From a checkpoint of a small self-supervised image encoder.
Data: trained on photos of plants and fungi (iNaturalist), 22605 training examples.
Rows from block 5 of a small self-supervised image encoder, named by matrix and row number. Rows with one number belong to one channel. Each number is 200 + 20 x the weight over its row's rms, rounded and kept within 0 to 999. All counts start at 0.
After each channel's rows are labels from the 100 images, of 14976, where the channel reaches its highest value: "place" is the part of the image that holds the peak; "colour at peak" is the nearest of a few named colours to the mean colour under the peak. Only what is clearly more common there than usual is listed. The data: photos of plants and fungi (iNaturalist). In brackets: how many of the 100.
# convs1: grouped (8 groups) 3x3 conv (model.blocks.5.convs.1.weight, 224x28x3x3, each kernel summed), inputs within the group 0-27
# convs2: expand pointwise conv (model.blocks.5.convs.2.weight, 448x224x1x1, transposed), outputs 0-149

convs1.84,208,203,228,232,198,152,228,217,225,224,210,213,192,217,222,202,225,226,219,193,228,202,210,219,215,207,194,218
convs2.84,188,194,180,181,204,174,203,192,172,161,164,210,197,203,208,186,169,216,181,184,198,204,196,173,211,178,190,202,190,172,216,225,143,196,207,204,163,173,216,181,179,222,191,178,215,207,187,199,228,222,181,212,191,209,226,192,184,228,167,189,208,183,180,199,176,202,182,190,198,190,192,195,207,241,197,187,170,188,217,207,191,201,216,187,206,182,208,191,184,189,174,204,153,213,204,197,208,159,201,201,164,174,200,168,177,178,207,170,221,185,192,185,180,205,212,189,232,189,211,189,198,200,209,206,207,192,191,195,199,210,196,171,210,181,163,195,204,190,217,159,180,202,197,190,218,217,186,149,151,183
place: top left (29)
colour at peak: black (71)

convs1.137,183,193,208,178,208,180,187,175,226,177,233,188,188,187,185,206,229,260,213,198,213,219,202,185,178,212,191,201
convs2.137,225,190,223,199,213,200,194,222,233,195,200,177,200,209,182,188,226,197,207,194,216,179,182,182,156,176,196,192,246,218,174,183,208,198,184,167,212,182,205,184,243,182,192,186,197,214,183,227,173,226,201,180,169,223,193,240,192,194,217,170,173,226,207,169,230,220,190,216,215,208,168,240,202,205,227,167,186,251,186,173,167,189,236,222,191,196,173,178,194,209,230,192,199,187,195,202,177,199,206,171,216,233,227,208,185,205,223,252,201,207,226,216,211,188,199,179,187,234,211,200,223,187,186,182,176,172,246,195,219,211,199,181,207,200,247,191,186,226,203,200,197,211,194,195,201,171,198,198,207,228
place: top centre (38); top left (29)
colour at peak: black (39)

convs1.122,185,181,176,192,195,177,203,223,176,225,167,172,225,221,175,198,175,214,190,209,175,195,170,173,191,174,205,196
convs2.122,203,202,195,206,188,197,209,216,187,216,236,187,190,192,185,210,187,171,194,179,204,192,176,190,176,186,189,190,191,218,188,205,212,191,201,176,161,182,165,203,199,199,196,243,205,201,200,204,161,210,216,190,191,220,197,182,194,192,179,206,181,186,193,173,202,184,198,189,218,198,191,214,192,185,200,161,209,184,197,187,186,172,196,213,199,199,192,166,174,194,219,179,218,175,172,228,154,217,160,168,223,210,207,205,202,215,204,176,181,227,192,180,226,190,192,202,181,173,175,187,200,194,180,155,172,184,185,178,207,178,216,191,174,176,175,195,197,174,201,225,179,170,193,181,202,194,189,220,201,212
place: middle right (45)
colour at peak: black (48)

convs1.91,215,198,228,233,188,164,226,220,224,225,210,213,190,224,217,194,227,225,220,185,227,192,210,216,216,198,187,224
convs2.91,185,189,184,170,202,181,208,194,169,163,168,209,191,205,210,190,174,210,180,192,193,209,202,187,211,192,205,200,183,158,218,225,135,191,207,201,155,174,223,172,169,215,198,186,225,203,189,207,222,223,169,207,194,201,223,182,185,223,158,194,206,179,179,194,184,202,191,190,206,191,204,190,204,240,190,194,180,181,217,211,200,193,207,181,215,191,212,184,189,190,167,202,167,211,201,210,206,167,200,199,157,172,194,179,192,184,198,162,225,187,181,186,183,199,213,195,231,184,210,190,190,209,209,204,211,199,187,200,193,211,195,176,207,182,157,191,206,197,209,160,188,197,198,196,227,216,186,158,158,193
place: top left (31)
colour at peak: black (75)

convs1.135,187,201,179,183,234,188,194,183,186,188,206,186,227,222,186,231,191,248,170,213,183,189,188,195,195,207,223,167
convs2.135,211,187,212,203,208,210,215,222,217,219,214,181,190,196,179,214,206,182,200,176,214,175,183,183,156,161,187,179,228,222,181,180,204,190,188,170,202,175,173,192,232,198,177,209,198,198,166,211,169,223,215,180,166,222,201,224,209,192,195,180,176,217,186,165,206,190,212,198,220,196,173,230,184,193,215,162,200,225,197,180,182,189,227,230,181,207,177,176,191,209,221,179,213,181,195,235,171,203,194,165,217,230,219,210,191,225,215,227,192,220,219,195,230,186,200,166,182,193,194,198,205,195,181,157,171,177,210,191,212,201,202,167,203,188,203,211,206,207,192,212,189,201,189,195,213,169,193,200,192,214
place: middle right (47); top right (27)
colour at peak: black (57)

convs1.29,167,195,163,204,181,182,181,238,189,196,205,186,211,167,174,186,173,186,169,200,185,191,182,200,198,208,166,192
convs2.29,218,197,211,214,237,188,158,204,196,154,180,232,200,208,225,194,170,236,192,187,222,199,216,180,216,176,179,207,224,211,205,207,180,187,189,177,197,191,219,182,197,196,167,163,204,241,199,181,196,237,201,209,186,209,237,218,162,226,201,174,191,211,202,189,190,214,170,187,198,208,191,212,233,237,220,170,143,216,231,193,193,217,242,206,194,173,194,217,221,223,190,194,176,191,229,164,201,193,221,178,178,194,222,188,165,186,230,186,232,176,204,205,177,233,189,193,227,208,200,206,208,191,234,199,200,210,197,224,228,221,171,173,194,209,196,183,216,227,230,192,171,209,186,229,199,194,204,178,199,186
place: bottom centre (29)
colour at peak: brown (67)

convs1.131,187,182,206,215,162,214,204,218,200,233,165,186,203,197,211,166,188,144,213,194,197,218,184,211,203,212,202,217
convs2.131,202,193,203,190,196,217,226,212,197,237,200,186,204,196,189,224,207,175,207,179,207,170,180,187,171,164,190,190,186,200,186,169,208,182,183,173,179,190,183,207,217,181,182,205,202,186,172,199,174,209,195,161,160,216,195,213,227,186,170,153,181,196,199,166,201,193,229,204,233,207,187,221,171,168,228,173,204,190,198,171,180,185,181,226,177,218,149,167,171,199,203,185,208,173,187,219,164,204,196,174,203,220,207,214,202,225,203,202,178,222,205,188,221,186,188,174,167,205,196,214,198,202,199,168,160,192,204,189,214,205,195,169,206,182,205,244,208,148,183,207,194,195,188,188,197,167,213,202,197,207
place: middle left (28)
colour at peak: black (50)

convs1.92,211,192,228,232,179,165,226,218,224,221,212,212,187,218,218,188,226,223,219,180,228,193,204,216,213,191,180,223
convs2.92,187,190,184,165,202,178,214,198,173,161,172,209,187,200,210,191,166,214,184,190,202,205,205,185,209,186,198,204,188,161,212,219,137,190,203,204,156,169,220,170,172,215,202,183,226,204,191,203,222,223,168,211,197,206,226,181,188,227,161,198,211,179,174,199,182,202,185,197,207,193,198,187,204,237,194,197,172,189,227,204,197,206,203,185,213,188,210,189,188,192,167,205,157,216,207,210,206,166,201,202,161,175,196,177,188,187,207,167,226,188,186,184,179,202,217,191,235,185,209,189,194,215,214,195,211,193,194,197,191,214,196,176,211,185,165,195,216,195,211,157,189,206,194,197,227,213,190,152,153,193
place: top left (26)
colour at peak: black (80)

convs1.177,193,201,188,216,193,181,193,153,197,189,180,189,183,194,191,216,205,195,193,211,193,149,146,177,188,186,192,194
convs2.177,208,183,213,203,197,224,211,232,250,213,213,165,212,217,176,205,258,186,230,195,201,182,189,194,180,202,205,184,225,228,165,184,208,216,181,195,205,193,229,197,230,188,207,212,179,180,201,234,183,204,208,159,193,224,179,239,220,185,215,185,192,220,223,184,240,231,221,232,211,214,189,231,178,179,237,199,192,249,184,168,152,180,215,232,210,216,183,188,176,193,251,213,212,206,178,203,187,205,204,206,231,241,214,215,191,216,201,244,193,217,215,217,221,166,205,204,185,253,205,201,230,189,178,194,194,177,248,199,210,217,209,199,218,198,252,215,196,217,197,210,214,206,207,196,194,194,204,196,211,242
place: middle left (33); top left (27)
colour at peak: black (46)

convs1.74,203,176,187,176,183,181,187,175,179,183,194,175,208,176,228,180,208,210,200,181,183,165,183,197,161,179,180,176
convs2.74,236,177,243,197,226,220,218,229,219,203,183,200,202,212,171,227,208,214,207,187,231,176,222,195,180,201,210,179,215,194,193,186,187,215,175,203,248,192,222,189,217,198,175,178,220,172,177,211,174,235,195,205,198,217,222,235,215,218,217,200,197,237,205,186,203,216,214,202,221,192,178,226,214,204,233,197,192,233,221,206,200,216,217,219,197,217,199,191,231,237,192,209,197,212,225,211,201,174,222,205,177,212,241,178,199,219,238,237,232,192,233,213,215,176,228,180,212,226,216,210,218,216,179,172,200,189,221,241,208,233,209,186,222,219,233,219,230,224,191,185,201,233,188,242,223,194,203,180,175,209
place: top centre (32)
colour at peak: black (53)

convs1.123,191,199,176,184,227,185,191,198,179,190,201,188,227,224,186,227,184,238,162,215,177,185,183,192,191,199,221,165
convs2.123,207,192,207,203,198,211,212,222,218,215,217,179,195,200,180,209,204,180,199,178,206,184,183,186,153,164,184,180,230,223,177,183,210,193,194,172,194,176,176,195,225,200,180,212,197,192,171,210,162,219,214,181,172,222,196,220,207,186,196,182,178,205,191,172,205,194,210,198,218,191,179,225,182,192,209,155,206,224,189,180,180,184,225,229,180,209,183,175,186,201,223,184,216,184,191,235,167,207,187,161,221,231,217,210,189,220,206,220,187,218,212,195,228,181,197,167,181,193,188,195,205,189,177,152,174,177,206,185,204,197,208,169,197,187,202,208,198,210,194,216,186,194,190,191,208,173,187,207,192,213
place: middle right (49)
colour at peak: black (56)

convs1.103,205,192,219,230,189,156,215,223,214,227,206,223,198,227,225,199,236,216,229,198,213,194,210,217,224,208,183,218
convs2.103,191,192,177,162,189,197,214,209,179,187,152,203,199,199,195,198,177,197,181,190,190,206,201,195,204,191,209,192,182,150,206,214,139,188,201,194,146,180,223,176,160,204,203,168,220,179,193,205,216,222,151,191,194,196,212,181,194,210,132,189,215,175,188,201,189,199,202,190,210,192,209,195,198,211,199,189,186,185,205,203,190,191,195,182,196,207,201,176,188,182,164,211,183,212,205,214,195,166,187,185,152,180,187,191,181,193,203,164,218,197,173,162,198,178,205,196,216,179,200,184,192,196,185,186,210,189,182,206,187,204,201,179,209,183,153,195,197,173,217,153,209,180,211,194,221,209,181,165,161,196
place: top left (28)
colour at peak: black (57)