python train.py --arch="resnext" --model="self-supervised image encoder" --dataset="photos of plants and fungi (iNaturalist)" --train_examples=22605 --image_size=32 --crop_scale_min=0.2 --horizontal_flip=true --translate=0.06 --color_jitter=0.4 --method="moco_v3" --norm="batchnorm" --hidden_act="silu" --depths=[3, 3, 3] --kernel_size=3 --stem="single" --avg_pool_shortcut=false --widths=[256, 448, 784] --projector_hidden=1024 --projector_out=256 --projector_hidden_layers=1 --temperature=0.3 --target_momentum=0.996 --init="torch_default" --residual_init="scaled_by_depth" --optimizer="adamw" --learning_rate=0.0025 --beta1=0.85 --beta2=0.98 --eps=1e-10 --max_grad_norm=1.0 --max_steps=5100 --batch_size=64 --epochs=14.4 --lr_schedule="linear" --final_lr_fraction=0 --warmup_steps=150 --weight_decay=0.4
Rows from block 3 of a small self-supervised image encoder, named by matrix and row number. Rows with one number belong to one channel. Each number is 50 + 15 x the weight over its row's rms, rounded and kept within 0 to 99. All counts start at 0.
After each channel's rows are labels from the 100 images, of 14976, where the channel reaches its highest value: "patch colour" is the nearest of a few named colours to the mean colour under the peak. Only what is clearly more common there than usual is listed. The data: photos of plants and fungi (iNaturalist).
# convs1: grouped (8 groups) 3x3 conv, stride 2 (model.blocks.3.convs.1.weight, 224x28x3x3, each kernel summed), inputs within the group 0-27
# convs2: expand pointwise conv (model.blocks.3.convs.2.weight, 448x224x1x1, transposed), outputs 0-111

convs1.72:33 62 68 70 41 33 47 62 77 30 39 77 60 48 49 48 52 31 25 32 59 69 45 34 50 48 70 59
convs2.72:61 29 55 28 55 49 55 42 22 37 32 55 38 51 41 51 32 55 53 37 54 34 56 54 57 42 37 45 34 23 59 45 36 60 34 31 68 45 49 27 57 57 57 33 65 31 55 53 47 55 20 67 49 55 57 47 57 59 53 81 43 55 58 28 38 57 55 60 53 45 50 34 59 47 46 58 75 37 53 50 57 63 07 59 33 59 70 51 48 60 20 42 58 51 55 20 57 17 48 41 06 20 48 45 66 45 40 52 87 57 58 52
patch colour: brown

convs1.57:41 31 30 24 54 28 46 21 54 54 46 53 16 48 49 59 45 39 60 51 27 52 59 57 45 59 17 53
convs2.57:67 25 60 54 54 63 45 61 39 62 20 47 34 58 34 48 50 43 38 32 53 21 55 28 53 67 17 41 73 42 51 35 56 85 28 49 59 56 60 23 62 43 66 14 70 30 51 43 46 59 48 55 74 59 51 70 46 53 66 34 32 58 53 05 41 59 44 45 49 36 31 53 46 39 59 58 59 56 47 38 35 54 51 46 60 68 36 71 65 54 25 62 49 59 63 33 82 35 44 40 21 54 61 31 51 62 53 62 62 50 59 71
patch colour: black

convs1.23:35 59 62 63 54 60 92 69 75 40 56 45 42 76 74 47 56 51 63 50 44 66 49 60 44 25 41 47
convs2.23:51 52 43 41 48 59 45 43 34 51 37 60 33 36 34 45 47 53 30 43 36 42 57 47 56 63 39 57 53 36 46 44 40 48 43 55 67 61 43 40 50 38 64 30 61 45 77 24 36 30 33 50 71 16 49 52 56 43 67 39 73 48 49 34 34 40 64 40 40 53 38 30 59 40 05 48 55 50 40 49 63 65 45 64 43 70 35 58 65 47 52 34 57 46 66 38 60 58 69 42 44 23 38 61 55 50 32 55 67 52 46 72
patch colour: brown

convs1.63:50 29 33 34 48 45 49 29 37 54 31 39 20 53 31 48 44 40 62 44 26 39 33 50 41 38 19 29
convs2.63:54 38 71 63 58 67 63 64 69 64 24 50 41 50 37 67 53 37 39 39 66 30 55 57 35 34 37 36 81 59 36 34 50 89 32 74 71 62 53 35 79 54 53 24 53 44 24 48 26 53 57 61 45 49 65 67 69 41 62 35 27 72 47 28 52 53 71 37 54 36 17 63 40 48 65 36 54 50 75 21 41 43 52 35 47 69 50 77 61 64 48 61 27 56 51 65 82 50 52 44 41 73 61 49 35 53 62 79 36 32 84 68
patch colour: black

convs1.1:62 58 53 34 58 33 20 67 50 74 56 65 71 29 53 41 63 65 44 47 55 69 68 44 75 64 70 60
convs2.1:22 64 25 32 50 42 52 48 32 43 69 57 46 22 73 46 29 53 25 57 44 63 38 71 56 29 64 65 29 28 61 57 28 50 55 41 39 52 23 61 29 42 54 68 26 67 69 25 65 28 29 46 28 23 51 34 51 37 64 46 87 42 19 75 28 31 57 37 27 61 61 24 47 60 31 51 42 52 52 46 37 39 46 50 63 56 56 84 39 30 48 25 68 39 50 47 62 26 45 40 55 32 46 34 52 48 36 37 61 59 35 49
patch colour: pink; white

convs1.31:41 39 35 29 48 65 46 44 17 41 38 39 34 45 48 57 56 57 43 61 27 53 57 20 32 51 28 21
convs2.31:27 43 36 48 40 58 56 51 54 47 24 41 30 31 59 31 63 53 30 56 29 51 48 59 68 61 55 61 56 45 48 35 36 61 43 41 52 84 53 34 42 64 45 24 50 49 47 43 74 44 45 53 71 26 42 39 51 39 63 24 74 40 42 55 60 26 51 60 22 36 35 19 55 79 20 62 57 47 42 40 21 62 58 38 77 69 40 59 47 34 29 53 64 62 57 64 66 56 58 41 39 29 41 86 72 42 34 45 82 27 32 89
patch colour: brown

convs1.7:59 49 55 61 46 63 56 22 54 24 55 39 22 68 56 53 32 31 60 59 55 27 31 54 16 42 52 58
convs2.7:47 77 48 44 55 49 34 51 54 50 32 75 39 38 63 29 52 57 34 55 49 48 53 49 61 28 49 87 50 39 57 39 59 39 57 59 56 73 27 44 67 55 58 35 69 65 58 38 41 32 39 35 58 24 48 43 40 48 54 30 59 40 36 43 53 41 38 61 38 59 51 34 43 41 39 43 46 64 44 24 35 63 55 45 45 43 32 70 39 54 40 35 41 15 51 48 61 75 77 58 40 37 37 72 34 37 43 55 59 46 48 61
patch colour: brown

convs1.100:48 67 39 46 40 26 37 27 73 42 41 37 34 46 29 52 53 22 65 34 56 20 36 34 64 47 53 52
convs2.100:70 53 46 48 65 84 66 81 48 79 52 55 64 54 44 68 56 43 35 55 66 50 57 48 28 41 45 56 65 43 45 47 48 23 55 39 43 34 38 61 51 44 55 55 39 39 35 48 36 64 49 30 12 51 59 63 71 45 34 39 61 63 48 41 49 56 83 49 55 45 63 54 26 48 70 22 61 34 58 49 64 67 40 49 49 94 37 46 68 55 39 33 62 40 96 57 50 27 54 37 29 61 70 17 56 55 62 48 68 49 47 14
patch colour: white; pink

convs1.70:38 46 45 39 50 11 39 39 61 46 32 58 42 28 50 31 53 25 39 37 33 45 27 33 52 46 24 50
convs2.70:66 28 59 35 53 54 59 60 30 47 23 47 34 60 56 48 41 46 36 40 56 24 34 37 57 58 30 45 58 18 59 32 49 69 36 45 59 53 56 21 56 38 58 23 86 33 46 47 52 67 26 49 62 53 59 59 62 55 53 45 32 51 55 19 29 64 58 52 58 28 34 46 32 52 56 55 55 44 47 41 37 58 29 46 57 74 38 62 59 59 00 50 34 50 69 23 70 19 46 38 03 32 58 49 45 45 47 55 80 44 58 61
patch colour: brown

convs1.61:18 47 44 25 50 21 42 44 43 52 55 42 43 42 68 40 44 18 54 21 46 40 49 36 43 58 29 64
convs2.61:56 60 56 46 61 30 33 51 30 32 58 65 56 67 36 48 40 48 58 43 66 71 43 49 21 61 58 29 41 40 45 82 59 72 66 30 48 53 60 54 49 52 52 52 44 69 45 51 09 57 39 72 71 55 56 42 38 65 60 83 47 57 55 62 34 60 41 49 56 57 52 63 51 42 54 35 73 63 48 65 65 28 52 61 38 44 86 39 50 65 53 74 64 77 50 39 46 32 61 05 46 38 58 25 79 34 67 47 55 58 56 21
patch colour: brown

convs1.71:55 40 36 43 31 55 37 33 29 28 48 36 29 54 35 28 35 55 38 53 46 27 42 55 20 31 34 34
convs2.71:42 67 41 48 48 47 50 52 70 47 58 54 74 44 71 64 65 40 60 85 56 73 43 54 43 32 99 53 51 62 36 56 66 30 65 58 27 48 32 84 45 57 37 60 42 91 39 40 37 66 52 34 56 38 53 34 61 39 60 64 81 51 35 66 44 42 64 43 65 34 37 62 51 68 75 52 31 53 64 40 46 30 80 39 50 42 51 55 41 42 67 39 32 44 53 68 47 63 53 68 70 62 51 68 31 51 59 43 51 25 49 56
patch colour: pink; white

convs1.28:54 54 53 49 43 65 17 26 44 59 49 51 34 18 25 55 54 38 16 57 40 39 46 42 44 33 52 34
convs2.28:22 19 32 56 40 51 70 39 39 40 35 52 20 24 40 42 56 54 51 31 32 19 54 50 65 61 49 49 42 44 48 28 45 67 16 58 56 73 45 36 61 49 52 34 53 28 45 72 49 32 55 58 78 52 47 47 63 43 65 39 36 47 31 16 70 16 66 68 24 39 22 25 24 51 22 62 57 59 53 31 30 55 51 54 60 74 48 61 47 34 40 55 43 50 47 46 68 61 59 49 43 49 39 62 55 36 31 56 60 37 36 84
patch colour: brown

convs1.14:27 52 57 69 47 64 60 56 31 46 18 44 39 63 38 29 48 47 54 47 22 38 40 23 39 36 31 34
convs2.14:30 44 37 35 34 55 40 53 58 59 43 58 34 26 35 36 55 43 35 27 27 23 68 62 66 42 50 57 46 29 51 39 30 42 22 54 60 73 39 36 43 44 49 45 29 30 61 28 43 02 28 52 51 18 24 31 52 34 52 40 47 30 46 38 34 29 48 40 14 55 38 19 40 30 30 58 77 52 33 39 40 79 32 42 39 47 51 68 35 37 29 35 52 32 47 48 63 61 58 57 37 39 14 59 63 39 13 42 62 40 33 54
patch colour: brown

convs1.176:51 27 30 59 24 45 56 49 47 09 14 41 30 57 53 60 57 48 58 52 54 42 41 46 35 62 39 40
convs2.176:59 27 57 62 50 62 45 58 65 50 17 51 23 47 39 51 48 37 24 26 46 39 69 56 32 66 20 22 74 50 45 52 33 68 34 61 60 52 70 14 44 62 63 07 47 30 57 45 29 42 57 71 45 34 55 48 55 42 40 50 31 49 46 39 48 53 53 41 31 57 53 55 20 47 39 49 70 53 54 37 59 57 43 35 37 50 72 46 56 51 30 55 28 62 57 31 52 35 51 44 21 56 42 37 60 38 43 52 33 45 59 13
patch colour: brown

convs1.69:38 45 25 31 44 35 41 23 24 47 54 34 46 50 53 23 38 37 48 40 46 19 47 47 28 48 29 52
convs2.69:35 81 28 70 52 18 28 44 51 27 70 53 72 57 58 37 58 65 61 72 53 84 16 29 55 44 85 60 32 78 49 85 57 36 78 34 26 42 64 72 45 44 43 70 41 88 52 38 55 67 73 33 64 42 47 44 35 56 41 76 81 50 44 78 41 52 37 48 66 44 47 63 55 49 64 56 34 43 40 63 56 31 80 52 72 33 57 58 37 40 87 58 52 55 53 54 44 48 56 38 91 51 54 69 48 45 59 35 52 46 41 45
patch colour: pink

convs1.116:73 47 42 66 39 79 55 30 62 44 51 53 49 24 32 43 35 68 72 67 37 61 28 53 61 29 47 38
convs2.116:63 46 52 35 32 30 34 35 33 53 57 25 56 53 36 37 63 25 55 49 40 66 32 42 22 55 42 49 50 42 22 72 59 46 61 25 33 74 31 49 54 27 78 57 34 56 70 52 28 54 39 41 48 61 31 47 45 26 72 59 45 35 25 68 39 41 43 60 74 57 67 70 50 44 68 23 52 73 25 36 38 37 62 60 31 32 62 43 35 24 64 43 54 52 41 42 44 59 24 27 65 54 51 40 45 65 52 64 56 65 44 57
patch colour: pink

convs1.11:49 50 52 53 46 59 48 33 62 27 46 42 24 61 68 17 36 39 60 45 31 28 34 45 20 42 38 33
convs2.11:35 70 38 42 47 56 53 42 36 51 28 67 49 26 70 45 48 47 38 77 40 50 54 56 53 26 47 88 34 34 58 29 54 45 57 47 67 74 31 50 62 51 51 31 48 58 63 36 55 13 37 39 32 28 44 38 61 44 60 27 57 40 43 43 45 35 56 47 21 57 41 17 31 49 31 49 58 47 52 33 46 75 44 45 45 51 27 75 23 51 41 33 49 25 45 62 67 70 60 51 40 34 26 90 51 44 26 53 60 41 43 73
patch colour: brown; black

convs1.115:65 25 27 35 60 44 39 56 54 44 55 36 64 59 35 27 45 47 47 36 61 19 66 28 18 45 55 49
convs2.115:48 43 52 51 67 16 40 46 41 24 50 53 39 62 31 26 70 64 56 26 61 36 23 57 49 29 28 39 55 54 53 37 56 72 41 34 63 35 52 55 91 49 67 48 48 41 41 56 45 54 50 40 40 63 58 73 26 53 66 58 36 68 64 42 57 60 28 62 52 56 27 42 32 49 37 61 48 66 44 42 33 38 43 87 54 40 39 51 25 61 51 62 56 52 36 21 43 46 41 34 45 42 65 41 41 44 56 68 49 77 62 66
patch colour: brown

convs1.179:52 95 43 57 47 45 51 47 34 39 92 66 62 45 32 67 44 50 51 51 32 72 50 49 58 54 53 56
convs2.179:26 81 12 51 31 53 34 64 53 68 64 39 56 46 47 44 50 36 52 56 31 63 39 43 43 37 49 74 63 53 43 59 51 35 70 35 39 40 54 54 55 33 32 70 30 63 46 45 54 38 48 35 15 38 28 48 42 29 30 57 61 28 51 74 63 47 46 49 40 52 66 47 73 62 44 46 40 46 27 52 57 67 47 46 37 48 30 58 60 19 63 41 44 36 73 56 55 62 54 31 75 49 30 70 36 39 20 41 61 57 26 56
patch colour: pink

convs1.135:91 30 33 47 60 49 54 39 52 44 48 42 72 38 30 35 42 42 33 40 29 22 54 42 42 38 32 45
convs2.135:60 46 50 54 54 37 42 56 54 52 61 26 49 53 66 38 69 30 31 45 55 46 42 24 35 48 30 63 64 47 23 37 63 50 50 51 27 61 46 49 49 45 79 64 32 33 59 25 57 55 56 29 42 46 57 59 39 27 65 41 46 46 44 61 27 44 39 51 57 35 73 64 46 44 36 27 32 48 51 16 26 45 84 46 72 43 27 58 58 40 56 53 42 49 60 39 49 58 42 32 58 51 63 26 32 57 47 52 46 50 52 80
patch colour: pink; white

convs1.22:53 28 29 51 28 50 41 31 38 33 38 29 34 51 48 33 28 34 38 55 46 45 26 23 44 28 44 57
convs2.22:44 48 41 53 55 19 50 75 41 23 35 49 52 41 60 49 22 39 62 43 56 40 59 60 53 42 52 47 30 58 61 45 35 57 43 57 12 20 55 61 24 64 70 51 45 34 56 45 51 59 54 36 28 51 67 68 34 57 35 41 41 38 47 59 51 60 41 42 32 44 59 52 22 69 41 37 35 37 63 36 31 82 29 41 46 74 63 85 53 49 47 35 38 34 90 51 80 34 56 49 61 49 54 47 37 07 42 24 76 41 33 54
patch colour: pink

convs1.125:47 42 35 29 49 24 34 44 55 22 48 39 48 54 36 29 20 49 25 39 58 35 48 32 34 27 53 46
convs2.125:59 42 64 46 54 40 51 35 58 51 48 43 38 49 46 26 99 27 26 57 51 41 21 23 37 39 48 63 98 45 21 24 54 64 46 56 70 79 56 44 66 56 71 43 35 45 66 58 30 55 49 50 50 40 54 51 38 28 59 36 48 57 37 38 51 45 35 85 49 38 35 68 32 33 44 34 53 37 48 36 53 50 66 23 59 41 28 35 49 51 50 52 28 48 34 25 42 80 53 71 51 78 55 63 50 28 42 71 33 31 68 66
patch colour: pink

convs1.192:54 70 29 49 42 41 49 26 36 34 69 57 54 23 30 61 28 49 25 51 23 57 50 31 52 49 37 37
convs2.192:44 72 28 48 55 28 32 53 59 41 57 56 51 38 65 31 55 53 45 58 46 49 45 41 54 53 45 79 54 59 55 41 39 34 59 30 45 35 63 46 55 32 46 63 43 56 62 45 72 58 51 37 23 33 46 58 21 59 38 61 58 48 54 64 60 45 28 61 46 17 66 48 65 70 48 58 13 34 35 68 66 63 61 30 57 40 27 69 62 38 63 42 11 35 74 43 53 49 59 18 80 32 55 81 22 18 44 51 56 33 37 67
patch colour: pink

convs1.168:39 67 65 45 60 47 32 71 30 39 60 37 48 74 33 44 50 33 66 44 42 39 22 76 34 33 58 66
convs2.168:61 73 47 34 57 68 32 73 63 65 56 65 40 26 40 75 40 63 36 53 46 50 57 60 52 52 38 77 68 38 52 49 34 35 51 48 49 20 25 69 68 41 52 51 50 53 66 34 42 48 32 25 48 48 53 63 51 51 47 29 57 54 34 42 39 33 56 32 36 65 70 69 75 19 59 43 33 48 50 45 69 57 44 30 47 44 42 58 70 44 54 27 38 20 62 66 44 52 77 48 50 73 47 42 38 40 40 59 47 43 51 59
patch colour: brown

convs1.136:77 38 29 42 47 69 50 42 63 37 68 55 49 38 27 33 25 69 71 65 41 42 35 46 45 22 44 50
convs2.136:60 43 47 34 35 27 44 34 28 48 52 27 46 47 40 33 60 15 47 48 38 63 39 41 28 59 34 50 43 36 28 65 59 47 56 30 29 73 23 38 42 19 87 54 40 56 79 50 35 51 40 48 52 56 37 37 50 27 65 54 47 27 13 64 39 30 45 61 70 51 65 66 52 41 56 32 49 64 30 32 35 54 52 57 34 36 62 47 40 24 62 32 47 41 50 35 53 56 24 41 62 47 50 48 42 58 42 51 66 63 37 65
patch colour: pink

convs1.3:42 33 33 19 31 21 29 31 56 40 54 35 53 24 47 55 36 34 30 30 50 47 50 53 53 46 67 49
convs2.3:29 59 27 42 50 36 33 52 35 41 46 58 34 18 62 40 40 36 20 44 35 45 44 58 55 43 34 60 39 36 47 42 21 40 46 34 40 49 36 56 40 37 63 47 20 45 74 28 79 26 38 38 39 20 34 56 41 25 46 36 51 41 31 58 33 35 47 39 20 70 55 35 31 58 26 47 57 54 22 35 40 58 28 41 66 63 44 64 60 26 43 23 58 25 58 35 70 46 63 38 57 24 40 46 57 26 15 39 55 49 29 50
patch colour: pink

convs1.40:42 44 43 35 45 23 61 66 30 47 42 46 33 47 57 59 51 76 47 39 26 73 60 40 24 68 37 25
convs2.40:33 52 36 31 51 14 35 46 56 21 61 38 45 34 41 21 47 54 25 49 51 54 46 76 64 36 61 46 47 38 62 46 32 60 45 16 38 40 34 51 48 59 59 53 15 62 66 36 54 44 34 58 50 28 43 26 25 40 66 35 73 48 31 58 47 39 27 43 33 40 15 50 58 65 33 62 28 55 33 42 10 58 53 54 80 40 60 98 48 43 51 39 60 51 54 57 76 37 27 18 54 39 50 70 40 28 31 47 62 54 52 62
patch colour: pink

convs1.76:39 47 32 43 38 36 48 29 43 42 41 43 49 46 20 31 44 32 54 47 52 34 22 50 38 26 35 16
convs2.76:39 81 36 77 48 28 38 42 56 29 60 42 74 60 78 33 54 45 61 77 51 62 35 44 46 29 57 80 51 87 38 41 68 51 67 55 31 48 67 76 51 57 49 60 47 78 29 37 51 81 78 31 37 40 49 49 37 38 43 42 62 49 55 75 45 57 36 47 80 44 56 80 43 63 71 36 33 53 48 31 28 36 85 41 62 35 36 70 29 35 93 69 37 58 45 48 61 65 58 47 94 57 62 57 37 41 65 43 43 38 44 49
patch colour: pink; white

convs1.195:39 34 56 27 61 20 34 56 13 56 46 33 52 55 30 45 37 45 55 41 28 32 43 57 38 30 46 56
convs2.195:42 59 33 28 55 40 34 49 34 46 69 67 53 32 39 48 46 55 52 48 39 41 40 40 59 68 52 87 39 36 62 52 31 27 43 56 38 45 41 69 59 25 68 59 65 40 74 38 40 50 30 25 59 48 54 64 46 54 57 50 75 44 50 40 43 46 50 44 45 77 59 37 80 25 42 53 50 36 57 48 57 60 30 58 59 48 43 54 59 43 62 34 62 23 47 53 49 42 69 50 55 48 50 44 59 44 44 43 51 61 39 77
patch colour: brown

convs1.46:42 42 40 37 56 47 56 59 28 47 43 48 09 48 54 64 54 58 43 58 25 63 63 18 43 61 36 22
convs2.46:22 48 23 31 26 27 53 52 50 22 48 25 38 35 57 24 53 37 30 55 27 56 59 82 57 35 60 45 50 36 46 38 43 52 54 24 36 55 36 47 44 69 50 50 22 63 47 44 57 39 34 69 43 32 34 16 46 25 66 44 65 29 36 57 53 39 42 48 27 42 38 38 65 77 18 60 56 57 29 44 19 79 62 48 63 43 72 75 46 30 39 36 65 55 62 65 64 53 20 35 49 44 30 73 57 25 14 41 65 41 33 66
patch colour: pink; white

convs1.120:85 46 42 66 56 78 46 28 58 53 45 47 60 21 33 42 41 54 73 57 28 52 39 59 59 33 40 39
convs2.120:56 47 45 30 21 26 46 35 22 50 54 09 47 46 49 29 53 18 46 55 32 64 39 45 38 59 31 53 46 42 17 60 58 44 57 29 35 67 26 46 46 22 77 50 31 54 74 55 52 50 34 46 45 53 21 38 46 20 64 47 48 24 11 66 41 32 44 61 65 40 68 63 48 54 56 37 47 63 25 32 31 51 59 54 41 41 57 47 36 16 64 36 46 43 52 42 48 54 14 24 62 54 41 48 36 55 39 57 66 60 35 56
patch colour: pink